config = dict(
    crop_scale_min=1,
    padding_mode='reflect',
    avg_pool_shortcut=False,
    beta3=0.999,
)
Rows from block 5, named by matrix and row number. Each number is 128 + 24 x the weight over its row's rms, rounded and kept within 0 to 255. All counts start at 0. After the name is the row's rms in percent of the matrix's.
# short0: shortcut pointwise conv, stride 2 (model.blocks.5.short.0.weight, 192x112x1x1), inputs 0-55
short0.2 075 [136 110 136 157  85 118  96 141 159 119 106 155 130 126 154 141 156  82 136 130 136 125 149  97 143  76 115 126 145 111 117 151 118 132 126 130 153 156 156 103 129 165 130 140 100 126  85 129 156 143  87 148 113 176 114  91]
short0.3 087 [112 144 144 146 114 152 117 121 129 106  94 183 136 112 109 163 125 129 163 169 105  97 129 124  78 146 137 138 105 126 132 130 134 120 128 113  96 115 158 127 138 138 119 118 104 125 124 138 155 105 109 154 142 162 129 145]
short0.4 106 [136 163 161 103 159 142 145 112 118 158 141  74 149 148 110  76 118 117 139 118 126 106 138 156 123 143  88 145 109 138  85 100  88 119 110 106  98 113 179 125 100 132 131 104  85 115 159 143 145 132 179  94  93 114 113 149]
short0.5 071 [ 94 137  82  96 131 153 169 166  55 119 108 133 135 148 151 140 121 149 119 144 131 165 156 162 114 141 115 163 124 154 144 119 120 139 109 133 140 135 158  91 121  83 141 131 133 146 162  98  95 135 124 124 124 154  78 131]
short0.6 093 [ 96 159 149 140 108 106 121 175 139 131 102 179 119 126 139 159 123 127 143 102  76 130 145 124 125 130 151 113  83 160 141 119 164 175 142 141  81 159 111 113 134 162 131 134 166 166  70 141 129  92 124 131 150 102 154 140]
short0.7 076 [105 163  95  78 112 109 136 152  97 135  94 105 103 131 130 162  95 150 113 113 124 132 149 106 129 103 118 139 115 142  95 118 134 197  91 154  84 117 110 186 125 128 129 115 120 144 168 118 127 138 148  99 123  97 110 124]
short0.8 108 [113 102 124 108 112 126 154 148 130 131 102 148 170 138 146 120 139  78 146 150 174 146 132 144 115 132 127 124 143 127 128 151 112 117 147 159 154 129 184 120 127 126 143 141 129 130 142 123 131 140 106 161 128 146  97 120]
short0.9 080 [154 132 157 108 126 134 118 175 179 135 109 122 124  95 114 144 140  87 148 103  97 114 152 122 117 128 135 150 158 118 129 147 153 147 135 113 138 142 100 137 137  95 112 118 119 179 103 120 114 136 114 105  98  96 114 106]
short0.10 070 [133 119 128 117 125 130  87  85 160 123 125 112 124 134 146 104  93  96 146 131 121 149 145 125 149 112  97 178 114 121 134 152 103 119  93 130 115 117 164 115 119 135 119 114  97 111 135 152 155 153 151 119 142 119 126 125]
short0.11 069 [148 136 104 148 167 137 146 117 128  90 140 130 125 127 161 125 152 155 108 167 168 153  96 134 138 134 104 128 127 143 130  91 124 115 143 159  70  94 153 127 114 163 163 107 112 109 136 110 105 127 184 143 142 133 104 154]
short0.12 072 [ 75 136 126 130  92 145 145 139 106 119 120 145 143 151 152 158 145 141 136 155 104  80 178 130 138 103 122 114 166 103 149 154 144 173  91 128 137 143 113 104 116 103 103 153 107 119 124 144 118 131  96  83 159 126 147 101]
short0.13 081 [143 106 155 114 142 130 159 158 142 120  80 132  89  86 167 126 146 108 108 122 202 112 132 159 100 167 128 109 148 132  82 155 143 117 137 128 138 134 167 132 151 128 155 131 160 163 132 109 116 158 139 169 136 104 119 121]
short0.14 082 [110  97  98 148 140 142 110 175 115 107 125 142 164 139 127 127 146 105 126 108 143 148  85  96 144 106 128 144 109  81  99 161 140 159 136 120 120 119 138 121 110 161 133 115 147 157  73 112 174 105 117 168  97 138 125 135]
short0.15 083 [172 196 148 129 140 103 182 105 159 144 133 102 163 115 119 111 140 139 133 125 107 117 180 141 141 115  95 147 162 143 127 144  79 119 103  63 152 136 135 121 109 140 151 122 119 103 152 142 137 117 126 117  79 156 157 155]
short0.16 076 [128 122 163 136 102 117 124 183  76 101 118 197 156 131 130 170 183 112 123 101 149 136  94 126 125 137 151 123 124 106 111 127  96 116 126 126 150 146 106 121 133 136 116 129  98 151  74 126 107  97 100 131 114 142 152 109]
short0.17 076 [123 158 107 122 124 139 141 143 160 149 159 124 171 148 114 140 104 141 133 158  96  60 129  88 114 116 110 109 106 126 124 156  90 127 117 120 120 123 143 105 114 163  99 101 114 100 117 129  98 112 145 115  84 146 172 159]
short0.18 075 [117 132 107 155 137 158 153 111  88 116 156 178 160 134 119 143 152 161 134 152  92 131 108 134 161 101 122 120 140 132 157 129  99 103 147 149 109 168 150 106 123 138 144 123 116  89 110 125 140 103 119 109 123 180 170 185]
short0.19 088 [171 104 121 109  96 113 121 119 149 131 132 134 104 133 134 125 160 122 137 152 125  97 111 164 143 148 136 135 120 155 109 109 153 134 156 146 144 122 140 154 175 107 121 126 129 142 143 113 126 134 109 104 139 142 111 122]
short0.20 114 [125 118 137  92 148 132 142 139 156 141 118 101 146  87 154 141 172 149 131 159  73 118 119 116 174 157 117 137 147 127 116 112 126 114 128 116 132  96  75 124 108 113 117  88 111 134 145 139 148 124 137 135 115  90 114 143]
short0.21 076 [115 125 108 115 143 180 135 131  87 142  64 135 127  85 113 142 159 149 145 172  75 124 135 116 128 116 116 120  95 101 106 105 131 110 106 129 114 110 126 129 102 149 145  66  99 138 124 145 108 120 150 130 134 138  59 143]
short0.22 061 [149 143 145 102 138  85 116 161 166 145 139 118 108 104 125 129 148 143 142 157  99 134 113  98 116 114 100 143  74 153 119 152 137 134 135  89 137 132 120 104 141 145 124 123 121 155  88 136 114 154 143 114 104  89 195 133]
short0.23 087 [153 131 156  98 107 145 129 141 132  82  92 150 126 118 117 124 119 118  74 138 195 100 105 134 102 147 110 125 146 115  74 120 102 130  97 115 138 119 106 146 137 110 125 119 120 145 152  77 138  81 133 147  87 118 113 133]
short0.24 097 [117 142 148 101 136 151 124 128 109 133 100 131 151 121 127 132 101 135 130 123 146 130 132  76 118  81 115 132  78 132  86 117 118 113  96 125 102 121  95 143  88 166 106 107  99 128 137 121 167 118 137 176 101 120 112 129]
short0.25 062 [168  84 130 113 124 135 158  77 133 125 105  96 159 119 116 102 162 132 125 159 133  89 130 120 138 128 101 111 147 141 100 152 102 119 102 111 184 142 120  96 137  94 116 146 136  91 143 152 110 126 116 173 112 140 112 130]
short0.26 078 [ 69 139 118 115 105 107 105 132  89 148 144 107 102 158 153 119  75  80 122 137 119 180 149 122 149 141 143 140  83 145 126 135 124 111 128 175 130 120 126 158 146 107 120 156 131 144 133 108 112 148 132 145 138  73 112  93]
short0.27 067 [154 132 131 144 138 147 115 157 155 138 154 137 115 113 134 122 107 124 125  98 123 128 106 109 124 134 152 116 156 150  99 142 139 139 108  97 125 117 148  84 125 148 108 143 125 130  84 144  88 136 135 162 137 112 155 114]
short0.28 105 [ 84 185 123  63 144 134 153  96 122 141 128 102 146 130 118 140 128 140 139 136 125 148 141 107 158  91  99 127 146 115 127 118  90  95 143 153  88 112 139 153  82 165 155 106 123 109 164 109 138 137 152 185  80 145 113 154]
short0.29 102 [120  81 130 162 158 176 128  85 165 125 121 132 131 130  87  66 144 107 132 164 104  94 175 131 127 125 102 106 117  87 148 147  99 114 112 128  97 149 137 123 119 117 153 104  92 112 128 138 127 117 183 101 126 152 124 174]
short0.30 102 [ 68 131 111  94 142 135 124 145 117 142 145 115 104 148 152 115  56 142 144 193  90 137 149 118 122 120 137 132  90  82 115 113 152 153 109 117  94  91 113 134 116 117 110 111 140 132  75 131  99  94 149 128 116 104 163 145]
short0.31 140 [135 136 145 102 137  85  97 142 163 133 120 114 101  92 122 138  98 105 106 111 140 143 130 148 127 139 149 163 123 122  71 130 183 127 161 122 129 118 136 148 166 125 179 125 151 169  93  70 158 133 152 148 139  97 108 122]
short0.32 075 [120 111 149 135 136 155 110 110 115 110 111 133 124 112 115 132 136 123 136  87 109 111 148 137 127 112 132 169 119 112 110 107 112  77 110  75 123 113 134  84 118 171 120  89 110 118 170 153 121 135 117 168 144 212 160 139]
short0.33 127 [123 117 177 124 130 137 102 106 132 112 122 118 147 146  92  95 114 148 109 144 141  84 188 130  90 115  92 127 174 110 117 180  82 116 146  63  96 146 137  88 108 109 140 126 145 124 153 133 135 111 128 131 101 145 173 172]
short0.34 108 [157  58 127 159 133 126 131 128 152 150 115 142 138 126 147  93 139  95 145  99 137  91 115 176 138 134 137 180 110 127 162 114 133 142 129 154 179 117 156 133 132 118 155 131 109 112  89 138 141 119 122 139 139 130 124 111]
short0.35 131 [116 129 115  87 129 154 158 114 109 143 146 118 115 150 128 114 126 128 136 151 154 158 120 129 148 108 107  81 148 142 147 129  97  86 138 183 105 129 180 168 113 130 142 135 117 114 147 120  77 153 136 109 105 142 114 155]
short0.36 094 [126 140 104 140 160 156  84  92 107 118 153 139 141 111 106 126 157 140 136 104 152 112 131 114 105 109 124 108 171 106 127 105 105  68 122 126 124 134 178 157 103 196 133 102  91  91 137 133 115 170 146 113 103 211 142 127]
short0.37 083 [163 143 109 150 114 145 158 124 123 102 112 153 103 154 137 108  92 124  79  95 178 109  91  87 126 123 131 108 120 158 133 150 132 109 144 161  98 175 112 148 138 135 136 148 175 115 121 135 146 101 116 222 149 126 121 130]
short0.38 081 [105 155 138 144  96 122  91 108 101 121 122 147 144 136 119 121 127 131 136  98 112 119 179 105 120  98 113 126 110 144 124 136 103 108 110  80 131 117  90 103 106 178 105 123 122 127 170 144 164 115 104 157 143 167 106  91]
short0.39 094 [ 80  84 173 113 150 134 108 111 103 126 127 137 111  94 177 128 140 117 130 105 144 157 156 127 144  87 126 150 132 104 146 125 152  94 124 134 122 124 116 127 114 130 135 125 134 126 156 121 131 142 117 185 135 157 109 103]
short0.40 093 [137  90 134 156 112 117 156 106 109 151 147 133 132  79 140  94 149 142 130 107 125 144 136 112 171 112 129 130 157 146 148 114 147  85 144 133 129 162  97 131 123 167 117 129 151 135 179 116 157 130 101 163 145 166 122 126]
short0.41 072 [153 110 124 151  96  73 118 104 163 142 145  90 111 150 120 111 152 168 144 120 119 107 110 147 110 148 144 137 156 133 103  99 139 146 170  64 161  92 126 120 164 138 132 132 120 123  73 159 133 125 131 119 131  99 162 133]
short0.42 113 [139 102 127 144 162 148 154 136 123 149 114  95  97 137 113  82 142 127 140 141 130 118 144 155 143 172 168 122 141 109 138 124 131 110 126 103 184 118 114 101 100  91 131  97 104 159 138 147 142 142 133 123 143 120 105 119]
short0.43 083 [135 110 122 128 183 152 142 134  95 106 110 129 149 102  83 118 110 116  89 156 147 132  86 149 101 159  97 128 132 134 122 122 133 136 136 144 119 148 141 136 117  99 145 109 136 110 127  98 140 116 160 112  89 129 149 161]
short0.44 085 [150 146 157 153 115 128 124 158 149 139 122 142 138 136 114 158 192 150 166 145 110  92 139 136 117 108 160 120 155 145 126 146 139 116 149 122 154 140 145 138 144 107 115 147 120 142  94 131  88 122 111  74 115 128 109 129]
short0.45 095 [ 86 137 132  90 134 141 154 106  92 119  88 140 125 149 167 118 119  74 129 120 143 125 130 132 165 127 126 118  86 110 181 111 119 112 131 161 114 118 139 123 141  76 130 144 154 104 153 116 112 127 104 158 139 168 160 126]
short0.46 230 [133 113 154 135 124 132 105 112 157  87 120 147 147 110  97 132  98 138  82 115 143  86 143 114  85 108 139 126 137 148 121 171 127 144 123  93 114 181 117 122 169 135 169 157 164 111 100 101 156  71 113 147 132 128 155 107]
short0.47 104 [129 178 162 176  99 122 116 161 143 138 120 147 130 145 108 132 155 116 163 122 123 134  87  99 123 110 126 141  83 122 134 110 131 168 101 131 137 122 116 138 118 191  94 110  81 153 123 133 134 120 134 132 120 128  92 103]
short0.48 093 [113  81 150 144 170 171 113  96 138 123 155 138 126  98 128 124 144 134 126 139 132 126 152 125 122 145 123 147 177 172 139 139 136 101 127  81 129 137 129 108 117 125 117 134 106 120 160 136 124 147 149  97 147 150  69 153]
short0.49 085 [144 155 120 153 133 142 137 101 135  85 103 152 150 153 109 156  70 130 104 156 135 114 103 105  94 128 160  90 166 141 155 132 100  78 124 143 158 163 134 120 129 125 132 162 152  88 111 111 124 103 116 139 107 111 171 131]
short0.50 067 [148 162 148 169  92 127 122 125 114 103 154 156 166 132 146 163 164 168 138 115 142 168 127 112 119  83 123 132 131 163 139 114 130 113 118 140 121 130 114  80 112 184 100 157  84 123 130 134 120 134 101 128 180 149 138 119]
short0.51 142 [125 119 121 129 153 147 161 165 137 159 124 154 146 108 124 121 138 123 134 118 136 164  65 154 143 175 134 122 119  99 158  88  89 150 130 157 140  97 117 113  79 126 109  83 108 149  81 148 127 141 142 103 132 110 113 136]
short0.52 072 [118 151 139 120 100 122 183 163 113 152 106 137 117  93 117 183 149 121 129 109 123 152 139 129 128 152 145 136 132 120 112 104 137 162 119  90 136 129 104 159 135 105 111 119 119 186 175 126 160 142 113 138 164 120 111 121]
short0.53 088 [159  95 106 159 146 148 134 136 161  83 100 159 113  99 108 141 123 120 104  72 150 113 133 160  78 121 155 123 143 136 139 123 170 103 148 136 119 175 142 157 140 146 163 151 172 123 108 125 112  94 127 159 140 147 128 140]
short0.54 089 [139 125 107 150 110 123 150 131 101 130 158 129 131 170 141 102 143 162 142 117 135  82 117 102 101  97 119  90 124 185 114 123 143 137 130 119 131  97 130  62 124 166 115 154 106 112  76 149  85 111 124 124 150 142 158 132]
short0.55 079 [131 109 121 148 151 145 110 128 113 135 143  95  94 153 124 117 139 155 140 112 155 118 125  96 125 113 122 103 142 125 130 109 132 147  94 118 100 117 100 155  93 140 107 113 115 111 155 151 104 153 164  95 106 151  66 148]
short0.56 115 [147 152 120 175 129 102 121 142 126 156 144  94 115 118 142 103 132  77 150 124 125 182 109 184 142 178 152 131  98 109 139  87 124 128 141 139 159  98 151 131 128 134 122 117 126 156 123 151 115 140 126 132 150 127 128 118]
short0.57 074 [102 153 152  82 110 134 134 155 147 139  80 139 134  85 171 137 173 139 159 173  99 143 103 108 178 107 120 160  98 143 143 141 157 130 153 154  98 103  97 136 161 121 118 141 153 146 132 116 130 117 117 153 131  89 144 131]
short0.58 073 [116 189 131 125 117 111 107 122 164 111 134 112 106 109 116 171 114 112  92 146 101 156 146 138 148 155 121 143 172  91 100 143 118 158 134  75 147 141  90 136 132 103 120 123 123 139 148 124 116 110 126  91 119 126 155 110]
short0.59 110 [121 108 111 120 112 115 141 145 132 143 129 122 117 120 144 129 173 158 136 139 101 169 107 141 142 163 123 125 141 138  81 129 157  75 174 147 124 110 115 145 128 149 133 115 138 181 126 126 119 151 142 125 133 120 125 142]
short0.60 087 [139  99 125 152 130 104 117 151 137 113  96 137 131 108 120 153 142 102 142 110 173 109  88 158  92 134 140 131 114 123  84 116 139 142 118 128 136 169 168 120 111 128 145 120 113 126 134  59 167 146 123 140 113 144  97 124]
short0.61 301 [107 124  96  98 123 122 123 143 128 167 117  96  92 126 140 111 127 113 160 157 117 164 114 126 160 134 117 102  96  96 162  89 126 133 124 173 119  88 104 166 115  99 100 113 132 143 136 157  95 158 125 105 116  91 101 133]
short0.62 072 [ 89 172 112 176 123 115 125 129  51 124 165 154 140 168 143 156 119 166 145 139  90 166 120 115 136 119 171 138 128 106 124 103 141 118 109 112 151 116 112  97 109 118 104 127 107 116 141 149 120 161 104  95 117 136 165 108]
short0.63 118 [ 97 152 111  82 125 145 111  81 111 132 156 108 130 117 100 105 113 122 115 143 152 146 146 121 110 127  75 110 159 130 117 122 115 109 117 134 124 110 100 187 125 122 126 147 141 116 163 103 114 140 157 109 102 103 107 135]
short0.64 055 [165 131 133 137 134 131  78 146 147 145 189 129 144 123  99 128 135 103 128 109 118 164 128 108 142  99 147 166 122 123 100 165 117 140 162 108 104 120 134  99 138 179 130 101 111 145 121 133 124 132 183 140 133 119 156 124]
short0.65 081 [171 111 117 163 141 139 118 145 161 112 155 172 124  94 143 114 202  96  97 112 159 150 123 142 102 165 157  95 202 130 139 122 166  99 151 112 128 142 154 110 124 131 138 150 135 162  96 107 107 135 140 135 143 140 120  99]
short0.66 078 [124 141 124 136  84 119 163  99 159 100 156 160 182 165  85 130 114 130 128 181 130 158 101 133 135 153 127  99 114 128 155 152 107 109 185 138 162 131 142 103 145 160 121 128 129 111 122 111 135 115 117  96 106 149 131 136]
short0.67 095 [126 130 116 115 125 126 109 129 112 119 174 127 117 163 102 135 106 150 108 119 126 106 116 148  52 146 154 118 162 156 119 142 145 158 140  91 141 117 155 116 195 121 140 137 117 118 102 133 105 132 154  83 136 119 171 138]
short0.68 076 [117  97 104 102 122 114 129 150  85 103 136 127 113 144 107 117 110 159 124 168 151  99 103 126  97 163 131 101 116 145 100 130 132 134 132 142 146 118 132 126 129 124 129 137 131 127  85  87 114 103 129  94 174  82 125 120]
short0.69 096 [126 161 152  96 142 113  82 126 150 127 143 122 139  86 123 122 101 111 115  94 113 147 133  96 144  91 129 166  85 151 108 137 120 155 102 120  83 133 115 129 126 145 130 126 129 117 130 111 131 137 151 126 113 106 120 110]
short0.70 113 [153 156 101  91 132 115 161 120 109 142 104 132 108 140 134 118 135 110 143 114 146 137  94 179 122 146  90 126 110 153 157  96 129  85 155 174 115 115 179 133 136 121 157 130 128 107 135 114 128 143 121 131 116 146 136 133]
short0.71 103 [121 118 153 122 149 141 133 122  87 138 114 108 133 127 155  92 140  75 139 103 146 130 174 161 155 115 115 144 122 121 167 125 103 133 114 121 164 142 160  92 118 111 143 137 116 118 138 143 127 135 115 144 122 168 159 117]
short0.72 073 [ 99  90 119 107  93 105  78 127 110  95 138 126 145 139 122 147 169 122 145 127 133 120  97 149 121 137 113 159 106 148 132 129 133 193 125  88 132 100 125 110 149 108 120 160 134 126 150 120 171 118 101 141 122 112 110 107]
short0.73 105 [126  98 112 137 105 110 124 144 141 140 201 109 110 125 159 144 185 183 127 100 131 160 123  87 157 104 151  92 162 140 139 130 151 136 122 144 114 120  89 177 107 142 101 131 120 144 122 143  77 142 128  88 138 132  77 109]
short0.74 060 [151 146 107 149 125 121 114 105 161 135 159 110 103 129 121 154 144 166 143 159 120 106 110 129 116 164 143 129 123 113 103 146 150 124 152  84 138  96 147  94 133 144 110 115 122 107 158 158 116 138 136 127 147  99 126 134]
short0.75 096 [108 151 137  97 124 144 123 110 124 118  99 148 166 120  77  98 167 119 137 169 125 138 145 155 127 144 118 148 122  86 143 149  72 112 155 111 139 122 143 103 115 106 148 110 112 143 117 110 155 127 137 142 132 105 158 136]
short0.76 078 [162 158 127 137 100  94 125 154 128 120 142 122 144 116 103 136 110 178 118 136 124 110 165 100 103 174 151 115 137 181  95  84 146 143 106 104 149 137  85 131 157 144 108 157 131 142 144 114 134 130 119 124 126 125 107 103]
short0.77 079 [118 124 143  95 150 123 122  91  95 133 123  85 105 141 133  50 115 131 135  99 131 111 156 128 128 145 109 158 105 112 124 109  75 112 134  92  89  82 101 140 114 153 139 101 136 117 170 146 164 114 154 150 122 122 155 162]
short0.78 099 [158 129 105 123 156 102 134  96 163 123 141  84  93  89 142 109  72 137 121 117 123 101 141 130 120 135 148 145 134 123 112 124 166  84 103  78 113 108 101 126 151 144 128 123 172 117 171 157 143 135 123 164 154 125 144 121]
short0.79 103 [147  61 132 137 155 104 141 154 147 136  76  97  81  84 130 112  99 111 109 111 142 103 163 153 123 161 130 153 132 130 109 111 185 156 107  52 134 143  97 157 114  82 135 126 136 174 163 135 167 140 127 128 149  94 111 124]
short0.80 098 [101 114 106 110 115 132 186 129 150 166 135 129 166 175 105 110 120 134 122 169 124 118  89 108 143 138 102 137 102  89 142 152  67 106 192 147 131 117 137 133  96 120 158  94 125 111 118 114 176 127 136 134  99 139 140 168]
short0.81 076 [121  74 156 164 107 121 128  96 120 149 130 131 125 144 129  89 125 109 111 134 121  64 156 141 143 143 143 181 125 138 136 116 163 116 164 156 142 148 109 168 167 105 147 136 147 118 125 129 123 115 117  98 158 127  97 107]
short0.82 185 [119 122 117 149 155 143 145 105 101 150 157 164 151 165  64  98 131 154 154 156 102 139  79 170 115 136  96 125 137 125 140 116 108 118 171 137 132 126 162 111 101 144 127 101 107 121 119 127 129 100 166  83 117 136 148 177]
short0.83 084 [118 188 159 141 125 119 111 175 137 116 119 140 119 144 153 136  76 104 163 158  96 108 180 136 167 141 140 139 125 133 149 137 132 136 106 106 132 151 174  70 151 109 100 147 138 143 156 135 128 115  98 137 144 148 127 115]
short0.84 084 [144 120 118 192 138 155 129 113 101 101 128 140 189 150 121 117 140 127 135 113 138  98 101  99 115 111 118 121 109 105 139 117 100 111  96 133 146 135 117 116 119 169 135 106  88  93  95 144 157  85 109 147 125 151 161 136]
short0.85 076 [116 161 153 114 148 133 134 128 107 126 169 102 102 121 141 159  89 130 111 141 133 158 169 103 121 126 156 125 191 128 138 137 124 105 107  92 157 128 116 113 129 124 103 140 118 108 184 129  72 156 143  98 124 152 161 117]
short0.86 105 [147 156 119 128 103  94 121 137 193 111  86 158 146 145 136 167  87 121 128 100 130 111  97 102 123 110 158 140 111 141 147 125 115 165 125 139 120 114 131 122 148 163 116 156 142 111 123 132 130 116  86 138 150 149 162 103]
short0.87 093 [130 131 118 145 127 142 140 147 125 152 137  98 110 125 124 114  98 126 145  95 159 110 128  83  98 110 129 125 156 121 113 101 145 107 100 118 158 109 114 159  98 168 129 152  97 115 102 140 141 155 132 129  75 118  91 107]
short0.88 091 [154 104 136 165 144 135 134 109 129 125 155 136 170 122 117 107 134 133 110 128 181 110 103 163 140 162 112 125 169 110 117 157  98 110 195 113 147 146 157  88 137 127 162 121 166 118 105 147 122  68 117 170 120 164 170 149]
short0.89 079 [161 177 103 145 140  96 184 165 121 126 117 135 103 163 122 112  94 130 120 100 153 136  73 159 101 154 136 102 134 147 138 110 135 137 131 125 104 131 138  82 136 152 128 151 147 173 121 138 120 120 123 160 136 112 127 159]
short0.90 082 [162 154 132 107 130  83 108 146 167 139 125  98 114 147 127 105 111 105 134 110 122 136  88 146 122 102 100 143  61 137 107 131 128 143 134 114 107 113 185 131 151 148 156 120 135 148 100 141 162 137 132 141 124  83 147 134]
short0.91 084 [144 133 136  89 149 128 121 116 157 133 149 106 125  95 154 156 155 149 146 174 126 165 126 128 160 142 165 105 156 127 140 106 102  74 107 117 149  88  99 134 118 139 117 138 121 102 177 138 100 160 124 111  96 156  98 126]
short0.92 071 [130  97 136 152 111 117 135 162 134 153 100 176 124 116 131 142 141 136 127  89  99 139 137 107 123 122 171 125 117 147 147 140 172 120 115 155 109 164  96 122 126 101 111 142 124 164  60 117 132 126 114 115 201  83 113  94]
short0.93 117 [125  89 116 153 115 114 104 142 142 131 150 104  97 154 165 104  86  80 106 101 156 118 156  90 129 126 153 114 129 132 154 114 136 166  79 150 113 138 120 139 128 112 108 126 104 121 106 154 135 147 117 121 144 106 110  89]
short0.94 086 [162 117 133 174 115 142 156 121 126 113 151 144 133 155 115 112 161 127 113 162 146  80 132 141  80 172 152 108 169 154 146 129 146 113 155 121 159 141 165  95 141 134 134 141  91 106 120 134 135 127 138 101 129 156  99 125]
short0.95 078 [142 159 148 188 111 143 120 115 161 142 135 112 136 146 139 165  97 124 140 179 101 159 134 111 148 102 155 117 139 132 147 106 179 118 112 157 141 143 115 125 158 108 117 133 149 117 142 152 132 132  97 151 128 148  51 111]
short0.96 090 [127 130 141 105 133 117 118 113 126 124 130 127 105  76 119 165 146 146 105 132 168 147 153 106 145 122 170 110 176  85 112 109 112  89 125 128 141 121  70 157 119 143 144 113 161 129 177 110 134 145 138 177 104 109 173 115]
short0.97 136 [151 125 137 108 133 115 131 179 124 143 117 141 128 105 135 114 169 133 139 162 126 148 102 181 132 172 138 134 160 127 107 117 143 123 170 145 179 115 155 100 136 102 138 124 115 176 113 109 109 135 125  89 133  93 129 116]
short0.98 190 [103 146 114  90 148 132 142 136 113 165 132  93  98 146 144  98 120  98 151 149 110 161 136 171 141 142  89 120  97  91 145 114 123 141 146 152 117 102 161 126 117  84 127 107 132 133 142 147  96 150 136 101 115 121 128 157]
short0.99 114 [171 123 115 143 131 160 135  71 120 120 123 108 134 136 133  86 106 139 119 143 100  56 151 109 153 139 111 154 133 140 137 132 138  94 100 124 148 122 105 151 119 114 113 130  97  94 145 143 120 122 132  86 135 135 118 106]
short0.100 091 [150  96 111 136 145 138  95 106 111  72 116 176 145 108 132 159 132 155 118 114 141 120 148 107 124  68 175 101 149 116 129 117 104 105 106 131 155 159 150 107 122 134 149 146 142  81 118 111 109 117 116 150  99 153 183 131]
short0.101 081 [133 124 154 158 139 123 129 113 185 126 127 151 142 116 137 122 117 182 108 101 117 108 141  97 138 124 164 151 155 118  95 136 134 101 167 105 154 128  99 164  92 184 117  99 130 132 129 129 154 120 118 134 148 155 161 133]
short0.102 097 [121  73 160 151 169 126 120 147 114 163  98 104  89 118 114 109 131  86 146 105 149 153 176 135 119 113 127 164 135  87 149  91 142 119 121 122 136 144 111 147  95  90 128  97 125 172 149 152 142 145 140 135 138 122  99 149]
short0.103 065 [118 169 129 173 113 142 133 122 103 144 152 133 138 115 139 136 156 127 154 161  92 132 126  98 145 131 125 114 169 115 166 136 135 124 104 150 148 132  96 137 115 118  93 101  84 108  82 161 116 145 125  81 113 119 117 101]
short0.104 142 [133 161 149  93 170 135 134 120 158 120  89 140 125  85 127 151 120 125 111 170 117 142 138 184 130 177 119 139 123 121 114 143 127  98 172 119 121 121 154 117 142  91 158 104 143 145 167  97 140 143 147  95 121  92 144 150]
short0.105 079 [183 104 133 144 121  79 111 146 144 116 151 118  83 127 142 133 146 150 133 113  92 172 136 142 144 122 121 182 140 162 139 127 182 141 122 104 118 150 139  78 130 114 126 140 138 159 148 122 137 136 116 129 146 154 111 102]
short0.106 076 [134 159 114 104 159 141  92  93 116 121 102 147 138  77 106 183 103 117 140 120 158 108 109 134 143 120 109 166 122 105 116  98  99 133 100 119 127 101 135 171 107 146 141 103 114 104 140 127 168 154 146 112 117 152 118 150]
short0.107 095 [167 145 167 151 155 116 139 133 128 142 136 144 151  89 137 138 184 128 112 126 114 159 116 200 155 166 149 134 147 112 145 122 118 110 184 135 171 155 110  72 155 111 154 129 171 131 131 130 114 104 113 138 129 153 163 143]
short0.108 083 [161 191  88 153  99  98 150 120 186 141 167 103 129 164 147 128 117 155 125 150  86 153 122 108 142 123 143 114 111 171 139 106 154 133 107 134 150 126 114 133 152 148  96 135 122 124 163 153 121 114 106  92 159 123 121 107]
short0.109 074 [125 171 110  66 136 144  96 125  90 132 103 107 135 135 116 126 101 145 128 141 103 143 113 114 106  92 102 145  82 144 145 133 119 160 112 128  95 111 147 133 141 106 146 133 142 115 102 106 113  78 136 123 128 137 156 143]
short0.110 111 [131 120 112  93 158 154 112 112 114 134 137 112 128 145  85  98  78 107 117 126 127 146 121 149  89 135  95 130 125 128 110 146  96  77 112 157  98 125 173 149 107  84 172 123 101 145 116 103 130 147 160 104 116  88 123 158]
short0.111 137 [ 83  96 121  96 160 121 121 167  95 129 117 112  92 152 138 126  95  83 133 182 132 160 115 165 140 151 120 128  92 116 130 115 147 137 148 167  96 122 169 121 140 107 145 111 141 162 163 107 119 133 152 127 137  94  95 140]
short0.112 098 [131 117 114  96  92  94 147 150 146 115 104 108  99 127 161 165 143  95 115  98 145 131 118 132 112 120 153 100 129 143 122 133 178 180 112 150 140 120 141 121 173  98 117 186 171 125 109 138 115 133  86 136 135 111 112  86]
short0.113 085 [156 130 126 170 142 108 145 118 111 104 128 148 124 139 132 113 129 161 116 124 148 120  68 153 147 140 129 134 124 137 142 166 129 134 177 144 123 146 140  86 155 127 145 136 159 110 139 136 154  87 117 162 147 159 178 146]
short0.114 089 [123 138  90 148 106 147 156 123 158 134 192 120 162 161  80 125 116 145 153 139 123 145 117 121 105 124 112 128 104 144 126 124 124 144 145 123 112  97 159  91 125 190 117 124 106 109 161 137 142 119 138 142 115 144 123 147]
short0.115 088 [105 132 129 121 110 114 178 120 137 115  75 137 135 157 128  88  70 105 122 148 125  95 118 116 107 138 115 111  60 115 124 100 111 115 112 134  99  92 128 143 124 158 112 106 111 120 128 142 117 111 132 150 140 150 111 155]
short0.116 070 [ 79 136 117 128 109 123 111  73 105 119 147 130 100 153 131 128 113 136 122 164  94 119 159 110 131 134 127  75 152 122 118 175 148  68 157 136 101 136 118 116 116 123 120 143 140  92  82 134 100 125 126 119 117 116 161 112]
short0.117 086 [104 157 121 170 117 134 164 130  99 153 134 131 116 128  97 119 129 137 137 122 124 101 148 108 133 143 131 127 135  95 141 115 157 128 167 125 144 143  68 123 112 142  88 128 133 119 185 155 110  89 122 125 148 127 164 128]
short0.118 086 [123 194 151 107 102 115 130 134  56 131 140 132 110 156 149 153  95 161 131 169 103 153 136 137 157 131 141 132 151 137 141 128 144 107 126 157 152 128 130 117 157  91 104 143 123 132 140 107  97 137 114 104 165 101 155 114]
short0.119 071 [148  73 114 134 140 104 111 104 179 148  80 132 105 105 153 115 107  85 149 120 150 148 120 193 112  85 110 109 138 150 145 127 141 144 112 155 150 145 176 114 113 111 133 155 157 116 124 143 119 146 121 111  77 160 136 126]
short0.120 068 [133 166 112  98 117 107 110 170 119 139 156  98 108 163 162 112  66  93 133 100 132 166 104  86 132 156 135 115 111 180 115 123 132 174  90 130  82 110 126 128 118 136 122 139 111 147 120 131 118 140 141 103 137 101  93 128]